python train.py --model="self-supervised image encoder" --translate=0.12 --activation="hardswish" --lr=0.002 --momentum=0.9 --adamw_lr_other_params=0.0016 --grad_clip=5.0 --steps=6400 --lr_schedule="cosine_restarts"
Rows from block 12 of a small self-supervised image encoder, named by matrix and row number. Rows with one number belong to one channel. Each number is 128 + 24 x the weight over its row's rms, rounded and kept within 0 to 255. All counts start at 0. Numbers have three digits each.
After each channel's rows are labels from the 100 images, of 14848, where the channel reaches its highest value: "top examples" is what is common among them. Only what is clearly more common there than usual is listed. The data: microscope photos of single blood and bone marrow cells.
# convs1: 3x3 conv, stride 2 (model.blocks.12.convs.1.weight, 192x192x3x3, each kernel summed), inputs 96-191
# convs2: expand pointwise conv (model.blocks.12.convs.2.weight, 768x192x1x1, transposed), outputs 110-219

convs1.24:154101127165124110085138134139107128127125135109122095141127135147099123132093142143105117158117148140123084133144133109114148111082117074164093157104082107084128177126165157144160111119117148111123086124113088108196118123085140116119140112096127091118128123156094147129112117130111117133
convs2.24:164129145103111130142141101122166106167081143128120146119159140091113156159126153121183177153120110172085136124087160109123118113128168127122120149138136127124126093122126129103105102106177092144108127127131152103113125156150120128154077106122145131137154139124112134154143150122116138121166148123121133139146138141140138165130116
top examples: cell type: blast

convs1.100:108119141128088121143123121140128095119110125105132154110110108072084092150132154125106104097172142117140085122107134130155125144134122070135129127127142124113110096137141084158176160100122151142144119152150119118158133144091115176129126150144117127174103150066168132101137144107139107097
convs2.100:121125119134143148139117127140109142145175141100141133147137146129148159108155131151145152095141106147155137102142161139155168144124148175133167139153162124131131099101121105144139169110192112119162155114120147119141156145178121123133125128137137101127136130120125121098129094127097104116108133133142144102133154137121113162095081
top examples: smear: peripheral blood; cell type: eosinophil

convs1.88:120101078175142102137117161105094128142116107136126097130121120122099138121107128105116139123106160144099134134149099133117137133134109131107110130118117132131170064076126125101133116094130098113150106138154140155100154097132136124102183202113141108077112126138122145128130154101118104144
convs2.88:170137159128098173120152147130123144125129143109113087152099166072121157117150162123119104155095111127104200130126121130150122123189142146150145098112115129134149111126093170122119083124119108143091168147104094155107090155110151081126119149125121129096118103189105127128098110108144074126140120126188126107141141135166135162158123
top examples: cell type: band neutrophil

convs1.150:143132115129111115135113110119131096118100130163133135141153151101115089143116141106105091132131105114170133143106090122120085141086089149116117167103113126124127108120075127132125090151146103132114121149052127113148131124091126116127129139168122119133087106119169095124162112108160108142
convs2.150:109129154074105129129150144143116123122120141126127101134134074142119131124169128162141125168143116129171130119139102118125131133146133111136173128149161128172159092123118121136133068073169117114140112099140103106108121133113156115166120129140105122136144161113162112195137139113112149152143100141146109138124142140145101133078137
top examples: cell type: promyelocyte

convs1.142:116084119128134160131121117142131152125167121129145096095108093112183099155107094109113124129162127107156122144116104154125097122111139089109142104115141138144134105108143127148108107106133111106148093120105122121117110122124132109136124151129144163132167109093127170143164104129138166097
convs2.142:137119099105111157113116093140097124153121110137135106123177165166139098137148137109174126139123113117124153118116139133108124127092193164143134173157130135113098141121126129122126159117120166130140076148117085129119115101134113073126147137146129091166131149144172124135121073123106095125143147108169137127121085135150134110121096
top examples: cell type: artefact

convs1.30:130106135165120107141129093126102129138144153141159110125132128135152141066130130096126140163095141133108123079154161125130171114142138149156161145109146131120122104148120113140128114033126125110063129130145121118133135134127164111128138093204162141097120143127104128136117131113145139144
convs2.30:110135125143094128119153129135130108096132105115123110157160153155151142131110118110129147144135111094083157108137152129162148109115106132101161104122121122135119111127102171131109125110125124163123154150133108144146130160166119091115154108135180122121126134112121093074119117179113145118129105125102127102106107154109154134079120
top examples: cell type: promyelocyte

convs1.138:136132130147095129105150116111103114135129094105082126122148129154116116094098125121142124100122109127134135121119127108125122118096129098113106117102169169139093187134095148132135132058103137131125137097162120122143142178142149144153105153117165147093125139121115097153105152117124172148
convs2.138:143152098089125114135077113116149162137080113152107151095147128113130123114129153142115130132127159121106073101131127140106154151086115119180129122118087131146151140109094092104088118118092117133099132137125083092100190104130131144121140105123125126137153130099105116116170116084087146188102131152118122098130159053142106139158163
top examples: cell type: myeloblast

convs1.176:135136116169131105094101112144143115155096109145110120206159127135152186155153130139073132148156104141167134127145118108107142107150112159103094136072153140121133138142131121138142143148131164123086112120150116132157131069095140136147149154108135105123163123146117151101111080142157141136
convs2.176:160134173146120107159111153120131122139101164135085109132147124107149168147122135103105114153172139153098081136167145123164148160149114140081166107138132126175138143100132094171135159110130123100139119177112150158111091134110113126097119096123115098108095130158117155163127109086161139123142095163147126122152117118100104105149136
top examples: cell type: lymphocyte

convs1.86:150129113176161120090138084146118140140151167151138105157186109145132086118084155121117152140121140151109103126115153094089120168118114127101139142099166132085139089142080140087180121124091165096116134117132144122135153096123150138123120120132169127076155137144102160163106126148137110118
convs2.86:123127111121098107137127125144110128123138137151175096105127108157146162104121118128141151197154132126110168119125108171132124156065126160100132136101092118079159088160167130107119078115126151135132117106117111077130144097149135128136093137120161129140113151113164073108163105151101124126162100113077130089113133152132127136145140
top examples: cell type: blast

convs1.107:137151114151141100124121156130121119121166136162138084128126094116134149162103116165148130121071159146172136086129144139112121123175119155113134164126106102129161121153129152105135099150152117127136125109107112126114149107121147112147133119167116104106122054155108121171128145099140152147
convs2.107:098126116115135139111187100129169145137134146098152106121110148122131110101135112134111130151081094109107139095073092126152142088093117141121159094118144142154116120076089157109135123090110131121103150103120119134088106119110103100152114120135122117078104122138158138102114142155148131106128103145106121149157106103128117076111125
top examples: cell type: plasma cell

convs1.187:111133138158120114128126098092103125120147135132104124155129115115092165136169088119125158119107151132149114141120150099136112117138108137108121152118127094112076130119114126135101102073106129120137126151157141146117088143134144145108163132144112057113155147139099130116125129137106146095
convs2.187:140136117126130130155094155110090080105124150119096097182123118108137143119128109135206143134117082116152121141134149095115143136109119127110093130152096130097127135131102118167116135130186159143117096101108127078136136113101127070142136110103086253159138123096113147132153115158126138139136161107119119146119097092134117214097143
top examples: cell type: erythroblast

convs1.60:147140187103133140153118176156146138155126079133132140141161159102105086166128123119194140101107120140149135138128119135154115161119140076108116107165136125134132169126110128133114134136101152152110126118105139141101088130133129078107166112168130104113092153156122117141167153134135123204
convs2.60:140104139147131141142122128116140128067080138161141146118067113111192117117109168089141129105109090138134134093145129090101134121085130140144139151159091134116134128150138164151111140113141144128127115108117137092105145136146141165157124145080079093113157132126143130127110104128125125201130135132117138080107125116209141123101145
top examples: cell type: segmented neutrophil

convs1.122:103141128122098145116159130144095135156160123120164128159159162130111138098141122133107150122137118172175133114133129113109134135096127191096189132149102155092111117110140102135116087132106141139104130160121071133107114130092153135116114155150165159124104119088168108113123123120101145108
convs2.122:122139126096128110116161139113126126187163111112148151144134124127104133115124112115164127143126151126096136133102142110140118161113098082171128114138158101153111074085115119131113107135134132155119157126106128129116114102155138142131126125165128066141120119114128181105116152089085168122135159120122146192139132134096091115109115
top examples: cell type: band neutrophil

convs1.123:158109134199147100136108129097120116145066126139140132120144097130127122149115138128137099175148123144135134140128121161146155139108113148117135127154137115081125166144044129123146123125140101125091090151112136118152189111127141098128171130144101095104122109142140110130140121074158131112
convs2.123:150145103153097159140126150138122114092105175116118083092130115120094146117176157135127119140139148120159107150143098113083106138151130111135078147143099109152135067105114144133126114152104119135128096141124199108062118143102121115154142119156107131125155114162106104127118117131152144125135121132097102121156108114108093095177123
top examples: cell type: segmented neutrophil

convs1.1:132102138173121108090138149087153100127138099128106139140096100098151115179128122133141175145122142135127111140131178125116089102152139129094143106136119119075133167132135180188096139128126135128107157103102103129108122112107092160132138142159109110072130123132077105140099144139126129128
convs2.1:135119132079151131128131164125142164156092113089102130121151108131073149115091134129151121112157112155167130135171144131157140152134132150135123151155146095138105080110080116132112161148108082152127133132131160116174094133137161152124152095112116161161100104190123178117102123135136132120141139094088108156126133149146101125160135
top examples: cell type: erythroblast

convs1.146:103120128142116091150144127136122158147085152090135108140128113143102143107118112127132159166120125166125110143137179145155151132144096136139145166130146115096128139100102101163158146109131091130099084151167118141119136145122137098149126146131135148160137140154148135070108105134105126061
convs2.146:112128149149134097152150120129089109118145093172156180126116146129124102115236138203140113128139122121123141123107133131137119085104145119132104142149121113130143106108152173143105115131118122108107125110128136123135133138135137138108130134126133148117097123127153118111146161120155118132088187132145134152127145184104104144099132
top examples: cell type: blast

convs1.54:128143126169115129107132127146141123111121143145090137147148116138108152138115117106079129109112121173099142106130123112104144146165128145114192167126151102121137212100125150145110107149115130158094144180154140137106127135111147119089093117088199156101111110155134124125144127112121127110
convs2.54:113120128122136101123127123128123083160146147147151129152129085194109111125091122111132104139131181118130141115131144098132143129118116137134158153111095122140136125141146096145119117171143110151134119135145116087090117098143138162123132141110153112099131126096156145104130125093115123159125107136134097164141125109099126130149149
top examples: cell type: blast

convs1.78:159142100113147125139078132097125134125119148126101190138119142134136114082139147133128133153047176156103131135126155119121108147146118148095162124172099087130156112106192130178128121123110119123136112154081121138175112149123128126107167091134165135145106139115157128126166166098117131138
convs2.78:148109150141160119132102135154145166114118143141109131116120124152107128125128138146126153119127096105104131132129122101117109091077106112162123123134141121125153118174102156095113099128127129148122119130105131097211123078110115130117161154146124101174102151082066129112123155149127130096114134105094107130140110139141152120144125
top examples: cell type: segmented neutrophil; cell type: erythroblast

convs1.22:131146136121110135131134148132126124171133094108083096153149129113103149139151127118122158115154112153158165128103115177114121136148131105087162172189119145152155097108165126119124104156120151173166106123162160127083090117097143116101116180076157141073141140116108176139118138110115116155
convs2.22:077114055152137160144131149142170124130083188161136145121149141138185106098117146114126086117104166131119157104130119176149128133200156128202170112138114127112122131099117149142103067128164091129158154120140127164154100166126143199109136116126119162139170114120178134141122134157180121114088078155141161145141164119135151130100118
top examples: cell type: band neutrophil

convs1.41:127165130136123130153154148130116135110132177124153123128122170141137151148119121116161159133108120123119103167120136101122154100159122120090156149148178155134108137155131103118161118136133092179121162113150085120145127074150147117155113155225105110149093123118153118105143108129120112129
convs2.41:077107140128164110126163100149151116127136156116086149145147109104082092120165112086115140131114105128090092121104105112184137092164138134143112155119103132108143153135136086117088154125114142123158164096118138135125134130159162116162137110085120132122148091171202109103127115097116148133109142149159142128134157144071136126112154
top examples: cell type: segmented neutrophil; cell type: band neutrophil

convs1.27:122144154147130105078176115172133129118119101105102112130156132077120124137094106114138161090099138152177130130172160123168143095116144127117107153087129138113132093155143148130180125098122141105039125128145131105103155091122145146209125110127101116142152128133110140151137098154145156131
convs2.27:155130119146076118159130114124059126133141140145101088128107202145160194108163118099153122157135155129121143118159103132150145153101101125124128114115129139137121075136139166120137159133134113118097143106116146096130126128130104046113077156150056168142123153145134157138111127132068105133106143153144137127115129072096216105121144
top examples: smear: peripheral blood; cell type: eosinophil

convs1.61:160132126127117113119103133097104120101113115147129132117121096094124172113131135136173095100072152147154172123155148151089117126121136149094144157152142154103145128163113130098119153097112126123128089166173133156121118105125115130117071190137146092098091093112133119112144123158140157121
convs2.61:104114108142142082150133152139111126132132140148156115110078123102109103117121095121126112113140208101119171165145080104108087137109116166134138117128160139091116197112135119149131146085125136101141154097089124143115150136109118111103160142096184131135072125121153114127131096157090112132158139106180111088115125099128112108120142
top examples: cell type: plasma cell; cell type: promyelocyte

convs1.180:104080112151114105104159117109110158110159133148105135074100130167118115117096126121135106156098164101135095172152152085120106080111134157106113131132116130135114079157137137193114109122119115111194106106123104125134060112120120095115116134134102133142128124109073147113112130121112124113
convs2.180:132142126120151149137116150141060105113135152138140104150154110132139145143107117122173109143124151146106123119136120146110143123083176075122096161117163110126138113159149142146167131111132112110186148147135107111105086141162128092141162119154086102165108130152141097128159118138102127108136095117119146112136095104131138105118148
top examples: smear: peripheral blood; cell type: artefact

convs1.34:151107099134151115111098132094098129149112144111121117181182128092100164100137171135114122122140096149154138112155138153129118096173115122104113114145125052108139106146145140154149113104169143108180103128141124200118117089122143151143128134142155103153119136108123117137132140157132126145
convs2.34:103132146123124162118140131141145118119159156116113140129177146111127152125130157127157133168135086154110146141155138136106117133182124165142136126166103118121144121113113153140138115156131123150139142132137120122163118118129138183106118150130142139155113143132139136139133063148166117107160140151109126168138115115154125093149129
top examples: cell type: lymphocyte

convs1.111:128118130112125150170091121125102172127146118130123098130135099202141134136147138157156118113149102133096134135153125151131121140164128144121105101140154157080153155116147143142135115106128131134111095156101116120105170097113159153160090134090145148131124122127173134132136100080146112133
convs2.111:138123080134160124171147146151109090119116139134127115096119110121110154121157134123113134151129108168146133113116123123111178159145127143088147121150130157102106107099183178101117160108101155129128170152107114158108108113104145106138128158155154149091117097096106145114099086163123115124127069150120108113151094121120098096121115
top examples: smear: peripheral blood

convs1.112:131100129125110147144124137154116123113120129108125131129144134255118166117123132165141136122143127104138111196140092146159145117107144116175122133160092116160113141108137143134152139148135105133165106145122087109121128158112146092099127111140131138132126123139120119118129121096123120129
convs2.112:111130137101136118109109141104134137122120131124137123129115103132150087124110148147150138127130114110155132122137150116105094085142142137128151098140123154087150123110091130161150106114153138128178145124133163135139105135126142095148133126115133126184100118154133132149121063117147119139170148154139146110149117081140121118123122
top examples: smear: peripheral blood; cell type: myeloblast

convs1.144:106134118140110093151106155147115123157130125112137108131131112133151150109102108094155118106125090143117147108168126145087116157134093119071159146145150125096136118118103137130065136113111119138126095107125150139115135136170140082135135184140106154123125123124128102128143146123149081143
convs2.144:170111063120136143112106136165164141146127191172108164116146166116183125092123151149143095071129129129157130116109170138160122115126164090149106163082109142125127112165138187106162137110151139117119141100101053147148139140124144161141120131121175113109149139138146155135097122112152123096125098112135115132122135132143122151121114
top examples: cell type: band neutrophil

convs1.161:115120103162121126114137141119142148116144109098121120156114137130078115120102127118114123124098127120157114084147183179177154133132141115179180146130127123142139069171134142129149153116112110096078129093107101122127143126132133128139180142114118146153111098126088098102088155124138127147
convs2.161:173097125152094134123127108121073120110133129106082098116116166163128107114167107123106146158148146115128111127127119089176108120112101198104200112121120130087121114140077135069125126133125100121149140143113147114104149133105143102089103151113126127119128120099099124121143140109125138109117114115143129082127113111128140134118148
top examples: cell type: eosinophil

convs1.152:151124120072119157086182129135149141198161103094114125182151128108095186106137164178106131167130114116118133119131143127132143128154139112133096122110147102132115117101129137144156100101170132105207156125150146156129116132132116095124108145167152150128148134129146146156174128142121143158
convs2.152:130126129153103111118137111129163166105117085149176165121111155120116092117137129143115151146091095118119153138113138099088125072110126107083103110104123102138120102093100111096066114106118138117135120125131137133138117132159108207108137101095143117107176111112131124105083144129135119115128166122131158120131100170107141116138122
top examples: cell type: artefact

convs1.106:150124132117112173115107105095130133133090126066153107077100179117150077109136123103138119146084101132111147106141120119183164123126127128111119169137121103130118140166141132111125107097150111150130132130092124177115090076168134092140098111165139137093111130151130149132147115110130121110
convs2.106:082124152130108132115203141121097151136144135119113124140136096117104151129116110121105128144076139145133127129121131127130131155109125133089135075155131102162163104162104108115135104084131128134164108106096103159142168165083145207105121170118122117121150166114140137110098098126116138128131123177123141130150145113112121128116124
top examples: cell type: plasma cell; cell type: promyelocyte

convs1.48:147118113130119142122139154135134127124109102112100127170108134114123112122128145145144141119167123169122129065140151122153142119129126101073130167113125135078100161119134169118106113107143146108106124115089115107135118106120126121131138100175107124142152151175106147093137146141144122139
convs2.48:156123112118125158150134143162124092173150155126114133142096106134144121125134076122083110114107129107115091144112147089111116143166106110122073109167137131121114120138136115118105195145098103122136185096145201109142130140118138115143128134114118114119109141117102118108124100125118148109133127134120128125102137077142138103151121
top examples: cell type: promyelocyte

convs1.184:125113114146124119139120134145117145172144140130101114204185131148118145095163132165112144111147106142103168136132113132151140112168124108156160140096100177152120142113072097125119100128135158127128131114124150127148141151140135130133144178133126104102153148165154164106115096125167112154
convs2.184:139129128113095110112108112115170097179070141137102083109125119147169126116118077096148095115123135115118092124088131162102132119111128129174187116121128140122144074108123083160178117159162145108141129149122088141122135146168101166099097127105132144132143128136096132122107180118150123138128113136125137150123143117105157170098101
top examples: cell type: promyelocyte

convs1.160:116138116103105111062133144132127136168116148132131124183154102157131139099102143128089147143145130170110121106161163120105135138111134099138146154147151065116083137141126136128137144135123177130094146146159143131115107128114129179161152115133134117137149116143099118113126101126146109149
convs2.160:112100113120127141124118098102157064160043126134153107133141122165133073121111115130107156115114184080115170124163117133146120134114145026116128113129107125161117122135130126095143091145093159117121132111102111142140129087165111086141194163102143125150167096141104067126083135104102110145127145124146103091121098105139136149094164
top examples: smear: peripheral blood

convs1.20:137118121133104130112169127143135107115130129145103133117152131108159072179124125166102110150175118124146100111102126113162114144098088122120128144119121089131120148115127109124125087149128162121158141125154117101158133092125109114126110122151184098178145165131125149097141131175113174082
convs2.20:141141147116167103147085123118134180154140123095119109180138137153111132103133087138135129108155107140141168136085093139137131149088135143138110113082113110132144120096095066135092132127109115085156188124132146121104117128155104150179142090127140104160135131101097117122044143119156112138127099161114129121104110155108126184134089
top examples: cell type: myeloblast

convs1.42:124120128128099167125124113127117139136103180114150134089102123124117085116123095133113097126143140108116152150120141120126156108111089122125164109122163144120120157145113115105139152103100119092102169086168122151132117124083143131148086184114163117159161150109086112126122115144126132098
convs2.42:129148137150168113153136152111099110206141154134144120118079086142115127136114111111136162119122128108177127126157139130202146134121120109095098140134151141146126166176106205120140171140154085120140167139141110103136148130123129081095153131222141112142128160116104137133124133140181142165085063184116134166144123130129142156159117
top examples: cell type: eosinophil; cell type: promyelocyte

convs1.133:132130130135092095141183111101123140089140168101126154187179126136138146115104128143113135141167138178106133085139126115115137132123080128167151094131182148109100105111139105160122091127118120130088121143132150104156129170084138135105135174103118141109158149140146118128090124106147108122
convs2.133:104105124139140133128094124087137119130078134070159098106163101126126146121153137123142118148157124156128186118132148062101113147152116146180150125094119146179113106151107141157196127095113166139146125092125098089120135081105153113113111133086114156116152128134108122116128171104149115116122132102078143148131091140126119094113159
top examples: cell type: blast