Weights of a small self-supervised image encoder: trained on microscope photos of single blood and bone marrow cells.
Rows from block 11 of a small self-supervised image encoder, named by matrix and row number. Rows with one number belong to one channel. Each number is 200 + 30 x the weight over its row's rms, rounded and kept within 0 to 999. All counts start at 0.
After each channel's rows are labels from the 100 images, of 14848, where the channel reaches its highest value: "responds to" is what is common among them. Only what is clearly more common there than usual is listed. The data: microscope photos of single blood and bone marrow cells. In brackets: how many of the 100, against the usual share in percent.
# convs1: 3x3 conv (model.blocks.11.convs.1.weight, 96x96x3x3, each kernel summed), inputs 0-95
# convs2: expand pointwise conv (model.blocks.11.convs.2.weight, 384x96x1x1, transposed), outputs 0-76

convs1.95,168,170,219,223,224,193,218,219,222,185,202,175,161,166,199,208,157,168,171,227,128,210,233,180,204,255,158,162,187,222,180,187,159,232,263,206,171,214,197,188,210,182,198,221,181,204,221,198,206,190,223,143,211,240,211,217,208,164,151,192,203,216,219,228,222,257,212,196,227,236,130,174,230,242,185,197,233,196,209,209,177,194,148,231,197,229,184,207,176,216,100,160,142,222,205,238
convs2.95,226,212,184,190,196,244,247,178,220,219,212,153,249,194,204,194,231,198,197,204,159,198,222,192,189,218,174,211,173,182,203,193,217,183,288,213,197,190,195,208,182,203,164,172,218,231,199,184,262,209,178,239,184,168,201,168,205,217,244,185,202,129,207,208,185,215,174,246,150,229,176,201,207,193,178,183,142
responds to: cell type: segmented neutrophil (59 vs 20)

convs1.58,203,228,239,174,223,165,266,141,162,205,233,182,159,201,184,216,184,237,243,299,196,178,185,235,275,174,175,230,195,204,124,208,221,151,162,149,182,212,201,215,202,186,236,200,167,209,214,187,217,209,189,213,224,207,243,207,182,260,228,214,187,212,217,201,247,224,157,177,212,224,209,220,173,246,207,178,207,177,188,159,167,151,233,217,196,197,223,208,182,179,192,167,221,184,206,211
convs2.58,211,172,155,161,167,213,230,183,231,230,179,139,187,194,192,273,201,221,258,220,194,193,177,197,177,190,195,206,203,173,177,222,232,228,249,195,112,174,246,213,164,182,141,232,181,216,205,174,234,240,157,199,214,233,203,183,214,171,193,180,181,224,206,235,235,230,242,179,146,269,200,222,239,179,242,165,126
responds to: cell type: erythroblast (34 vs 14.3)

convs1.37,153,282,191,214,220,206,180,207,156,269,163,256,225,213,251,204,171,199,262,206,197,208,195,156,181,248,176,252,165,236,137,255,217,185,221,147,177,194,229,226,194,199,152,199,224,214,209,166,173,199,184,245,209,217,232,178,230,200,245,208,176,169,183,204,226,215,223,192,247,241,225,203,198,184,168,205,228,224,200,184,162,264,207,222,208,202,171,182,213,206,215,222,227,204,211,238
convs2.37,186,161,204,191,189,197,197,215,210,148,234,224,216,276,260,175,178,176,234,211,184,230,153,129,185,234,183,197,189,162,228,125,211,203,186,179,181,193,280,185,227,195,176,180,212,201,210,240,215,202,147,213,220,227,206,164,167,211,171,160,167,203,206,161,230,243,229,196,208,226,161,223,184,183,177,169,195
responds to: cell type: erythroblast (57 vs 14.3)

convs1.92,158,153,155,182,200,185,216,144,174,173,165,167,212,200,226,203,183,227,149,209,182,190,199,195,217,215,191,136,196,160,200,244,231,182,228,208,181,198,170,244,208,169,153,175,176,222,189,226,202,240,212,135,206,201,247,196,132,219,188,199,216,212,188,165,140,249,204,181,208,157,146,203,217,213,208,137,202,237,214,175,196,226,222,217,165,238,204,168,224,181,154,230,210,158,245,250
convs2.92,234,199,185,188,181,270,210,184,198,184,197,198,198,243,229,201,196,231,200,234,220,214,179,208,201,162,176,201,227,197,163,205,174,216,222,175,219,214,227,170,196,212,145,261,180,139,173,163,191,155,215,219,201,217,194,237,204,188,197,183,225,221,181,183,190,144,169,144,211,181,189,194,178,237,231,181,218
responds to: cell type: segmented neutrophil (43 vs 20)

convs1.39,193,212,166,179,195,212,228,192,193,187,160,225,148,197,163,197,211,215,190,200,201,157,170,234,218,154,203,199,169,225,194,192,213,180,235,263,204,175,228,162,148,155,222,194,127,183,173,202,181,257,169,197,235,224,252,203,171,219,204,255,212,234,215,259,254,175,190,240,202,165,166,189,220,217,196,187,226,196,172,230,221,195,126,190,231,204,223,227,192,277,222,194,241,243,213,182
convs2.39,206,193,199,238,173,239,181,141,222,177,201,187,146,163,285,197,211,192,184,200,216,171,193,198,148,227,197,194,184,224,199,228,179,158,220,225,142,184,190,143,167,172,203,215,220,200,218,178,226,180,212,214,190,237,138,181,205,169,201,198,226,181,176,126,181,190,159,181,238,233,201,253,183,171,227,181,182
responds to: cell type: segmented neutrophil (52 vs 20)

convs1.46,189,208,245,216,166,173,206,143,169,245,196,195,172,192,211,197,171,223,270,186,163,244,208,200,205,204,174,176,202,236,179,172,209,177,188,181,172,198,199,215,199,221,272,224,219,259,234,243,198,159,233,181,244,184,203,175,145,253,233,205,191,178,194,210,197,256,216,181,190,148,185,199,233,219,187,168,182,203,138,221,222,159,199,255,199,203,237,180,186,234,224,269,183,208,173,143
convs2.46,221,167,199,195,176,242,230,210,213,214,240,203,261,177,169,224,204,199,181,213,206,216,245,243,187,220,189,239,208,227,224,191,200,196,242,202,225,208,193,191,157,152,213,169,191,182,218,169,236,173,194,212,238,216,192,235,190,186,234,250,159,243,208,162,216,199,210,148,210,305,212,257,229,210,227,180,190
responds to: smear: peripheral blood (67 vs 16.2); cell type: segmented neutrophil (40 vs 20); cell type: eosinophil (28 vs 4.2)

convs1.4,207,260,171,196,167,205,218,180,183,158,139,187,168,168,213,183,210,205,197,192,174,137,152,207,227,198,176,188,231,213,193,225,219,163,159,202,229,209,211,157,178,229,252,198,195,258,211,210,238,191,211,211,212,213,153,188,174,137,202,191,252,182,214,231,242,187,189,269,193,211,213,205,211,196,209,242,162,222,188,168,213,243,161,174,239,213,208,232,234,183,145,254,151,141,164,207
convs2.4,212,159,227,171,198,252,243,239,213,257,177,171,218,194,193,160,138,242,185,177,203,231,229,232,184,226,219,186,254,186,197,157,183,223,169,221,212,212,184,254,208,228,213,216,236,207,169,174,210,149,164,254,212,226,213,209,252,257,218,221,207,189,174,171,187,197,217,186,187,212,184,156,197,207,192,206,187
responds to: cell type: erythroblast (36 vs 14.3); smear: peripheral blood (36 vs 16.2)

convs1.77,249,209,183,217,217,184,179,192,186,204,182,229,169,211,208,166,200,180,160,197,181,153,207,225,191,176,143,194,204,211,220,184,203,190,187,233,238,235,187,204,162,163,153,231,264,211,211,210,177,245,203,171,211,186,218,208,179,180,153,235,180,217,224,151,247,261,202,145,271,210,245,207,198,189,165,226,176,178,218,195,272,229,274,240,155,224,217,231,215,165,182,192,173,248,226,196
convs2.77,170,207,161,205,146,190,176,157,226,185,185,191,193,144,215,166,166,217,192,297,218,197,217,215,158,195,250,181,185,146,175,169,149,188,216,144,165,188,227,194,203,179,206,198,211,181,215,258,214,188,219,262,156,227,187,201,175,180,184,168,207,159,209,212,183,185,144,246,187,172,155,185,183,157,187,235,193
responds to: cell type: segmented neutrophil (89 vs 20); smear: peripheral blood (79 vs 16.2)

convs1.68,224,195,263,187,168,173,233,166,247,215,183,261,188,176,209,194,207,202,205,194,160,192,139,186,211,155,178,140,169,207,216,223,221,191,178,216,191,181,231,186,149,188,224,216,196,225,197,242,205,242,220,215,253,231,198,196,148,195,244,181,213,259,175,183,262,235,232,196,173,132,181,168,171,173,163,166,202,228,201,179,189,234,222,183,181,250,145,216,161,197,242,234,217,220,204,223
convs2.68,219,214,242,244,177,156,252,233,210,240,174,217,211,201,233,214,192,218,205,187,257,218,210,210,218,237,203,219,242,144,215,219,198,168,194,256,204,145,207,167,240,195,220,144,160,185,209,218,149,229,213,204,242,202,193,196,235,236,148,211,184,193,201,218,239,164,136,220,232,214,223,145,197,218,215,199,174
responds to: cell type: segmented neutrophil (53 vs 20)

convs1.26,235,206,227,203,158,159,184,217,161,193,188,183,160,222,181,238,249,204,140,187,187,188,164,204,255,173,210,182,211,213,210,160,227,203,185,186,185,173,164,188,200,205,268,195,194,161,204,237,215,242,225,192,240,172,221,220,124,208,239,197,212,147,248,170,212,225,233,231,191,150,142,168,217,165,198,198,182,219,163,131,224,192,203,203,150,196,214,204,186,239,251,223,181,255,202,196
convs2.26,227,246,245,165,186,214,224,257,170,158,147,150,215,203,195,202,176,230,216,215,163,246,221,151,224,229,188,245,227,225,213,160,222,178,269,189,185,201,209,163,195,281,216,198,172,267,201,197,199,178,250,223,183,211,210,174,204,243,148,142,180,212,170,233,220,188,192,216,188,192,246,225,201,185,204,180,201
responds to: cell type: segmented neutrophil (74 vs 20); smear: peripheral blood (38 vs 16.2)

convs1.85,165,186,254,212,190,172,147,180,216,193,179,226,192,218,159,173,222,241,134,241,187,234,190,227,208,145,234,147,162,239,169,191,161,198,188,225,210,159,146,214,205,203,201,195,222,206,179,202,194,216,204,185,201,195,201,180,201,165,203,170,207,205,158,251,194,229,192,223,224,111,178,151,231,203,184,183,201,227,229,269,198,221,189,226,187,205,232,200,162,269,140,225,178,222,169,165
convs2.85,181,179,165,233,187,182,245,213,195,232,218,191,173,194,177,240,181,197,171,215,153,177,214,250,214,239,231,252,217,226,193,216,253,198,206,244,181,192,185,158,242,202,204,203,298,217,252,200,231,227,176,236,194,230,258,250,207,211,230,181,186,225,195,262,278,187,261,186,206,181,170,196,254,223,193,186,218
responds to: cell type: segmented neutrophil (55 vs 20); smear: peripheral blood (44 vs 16.2)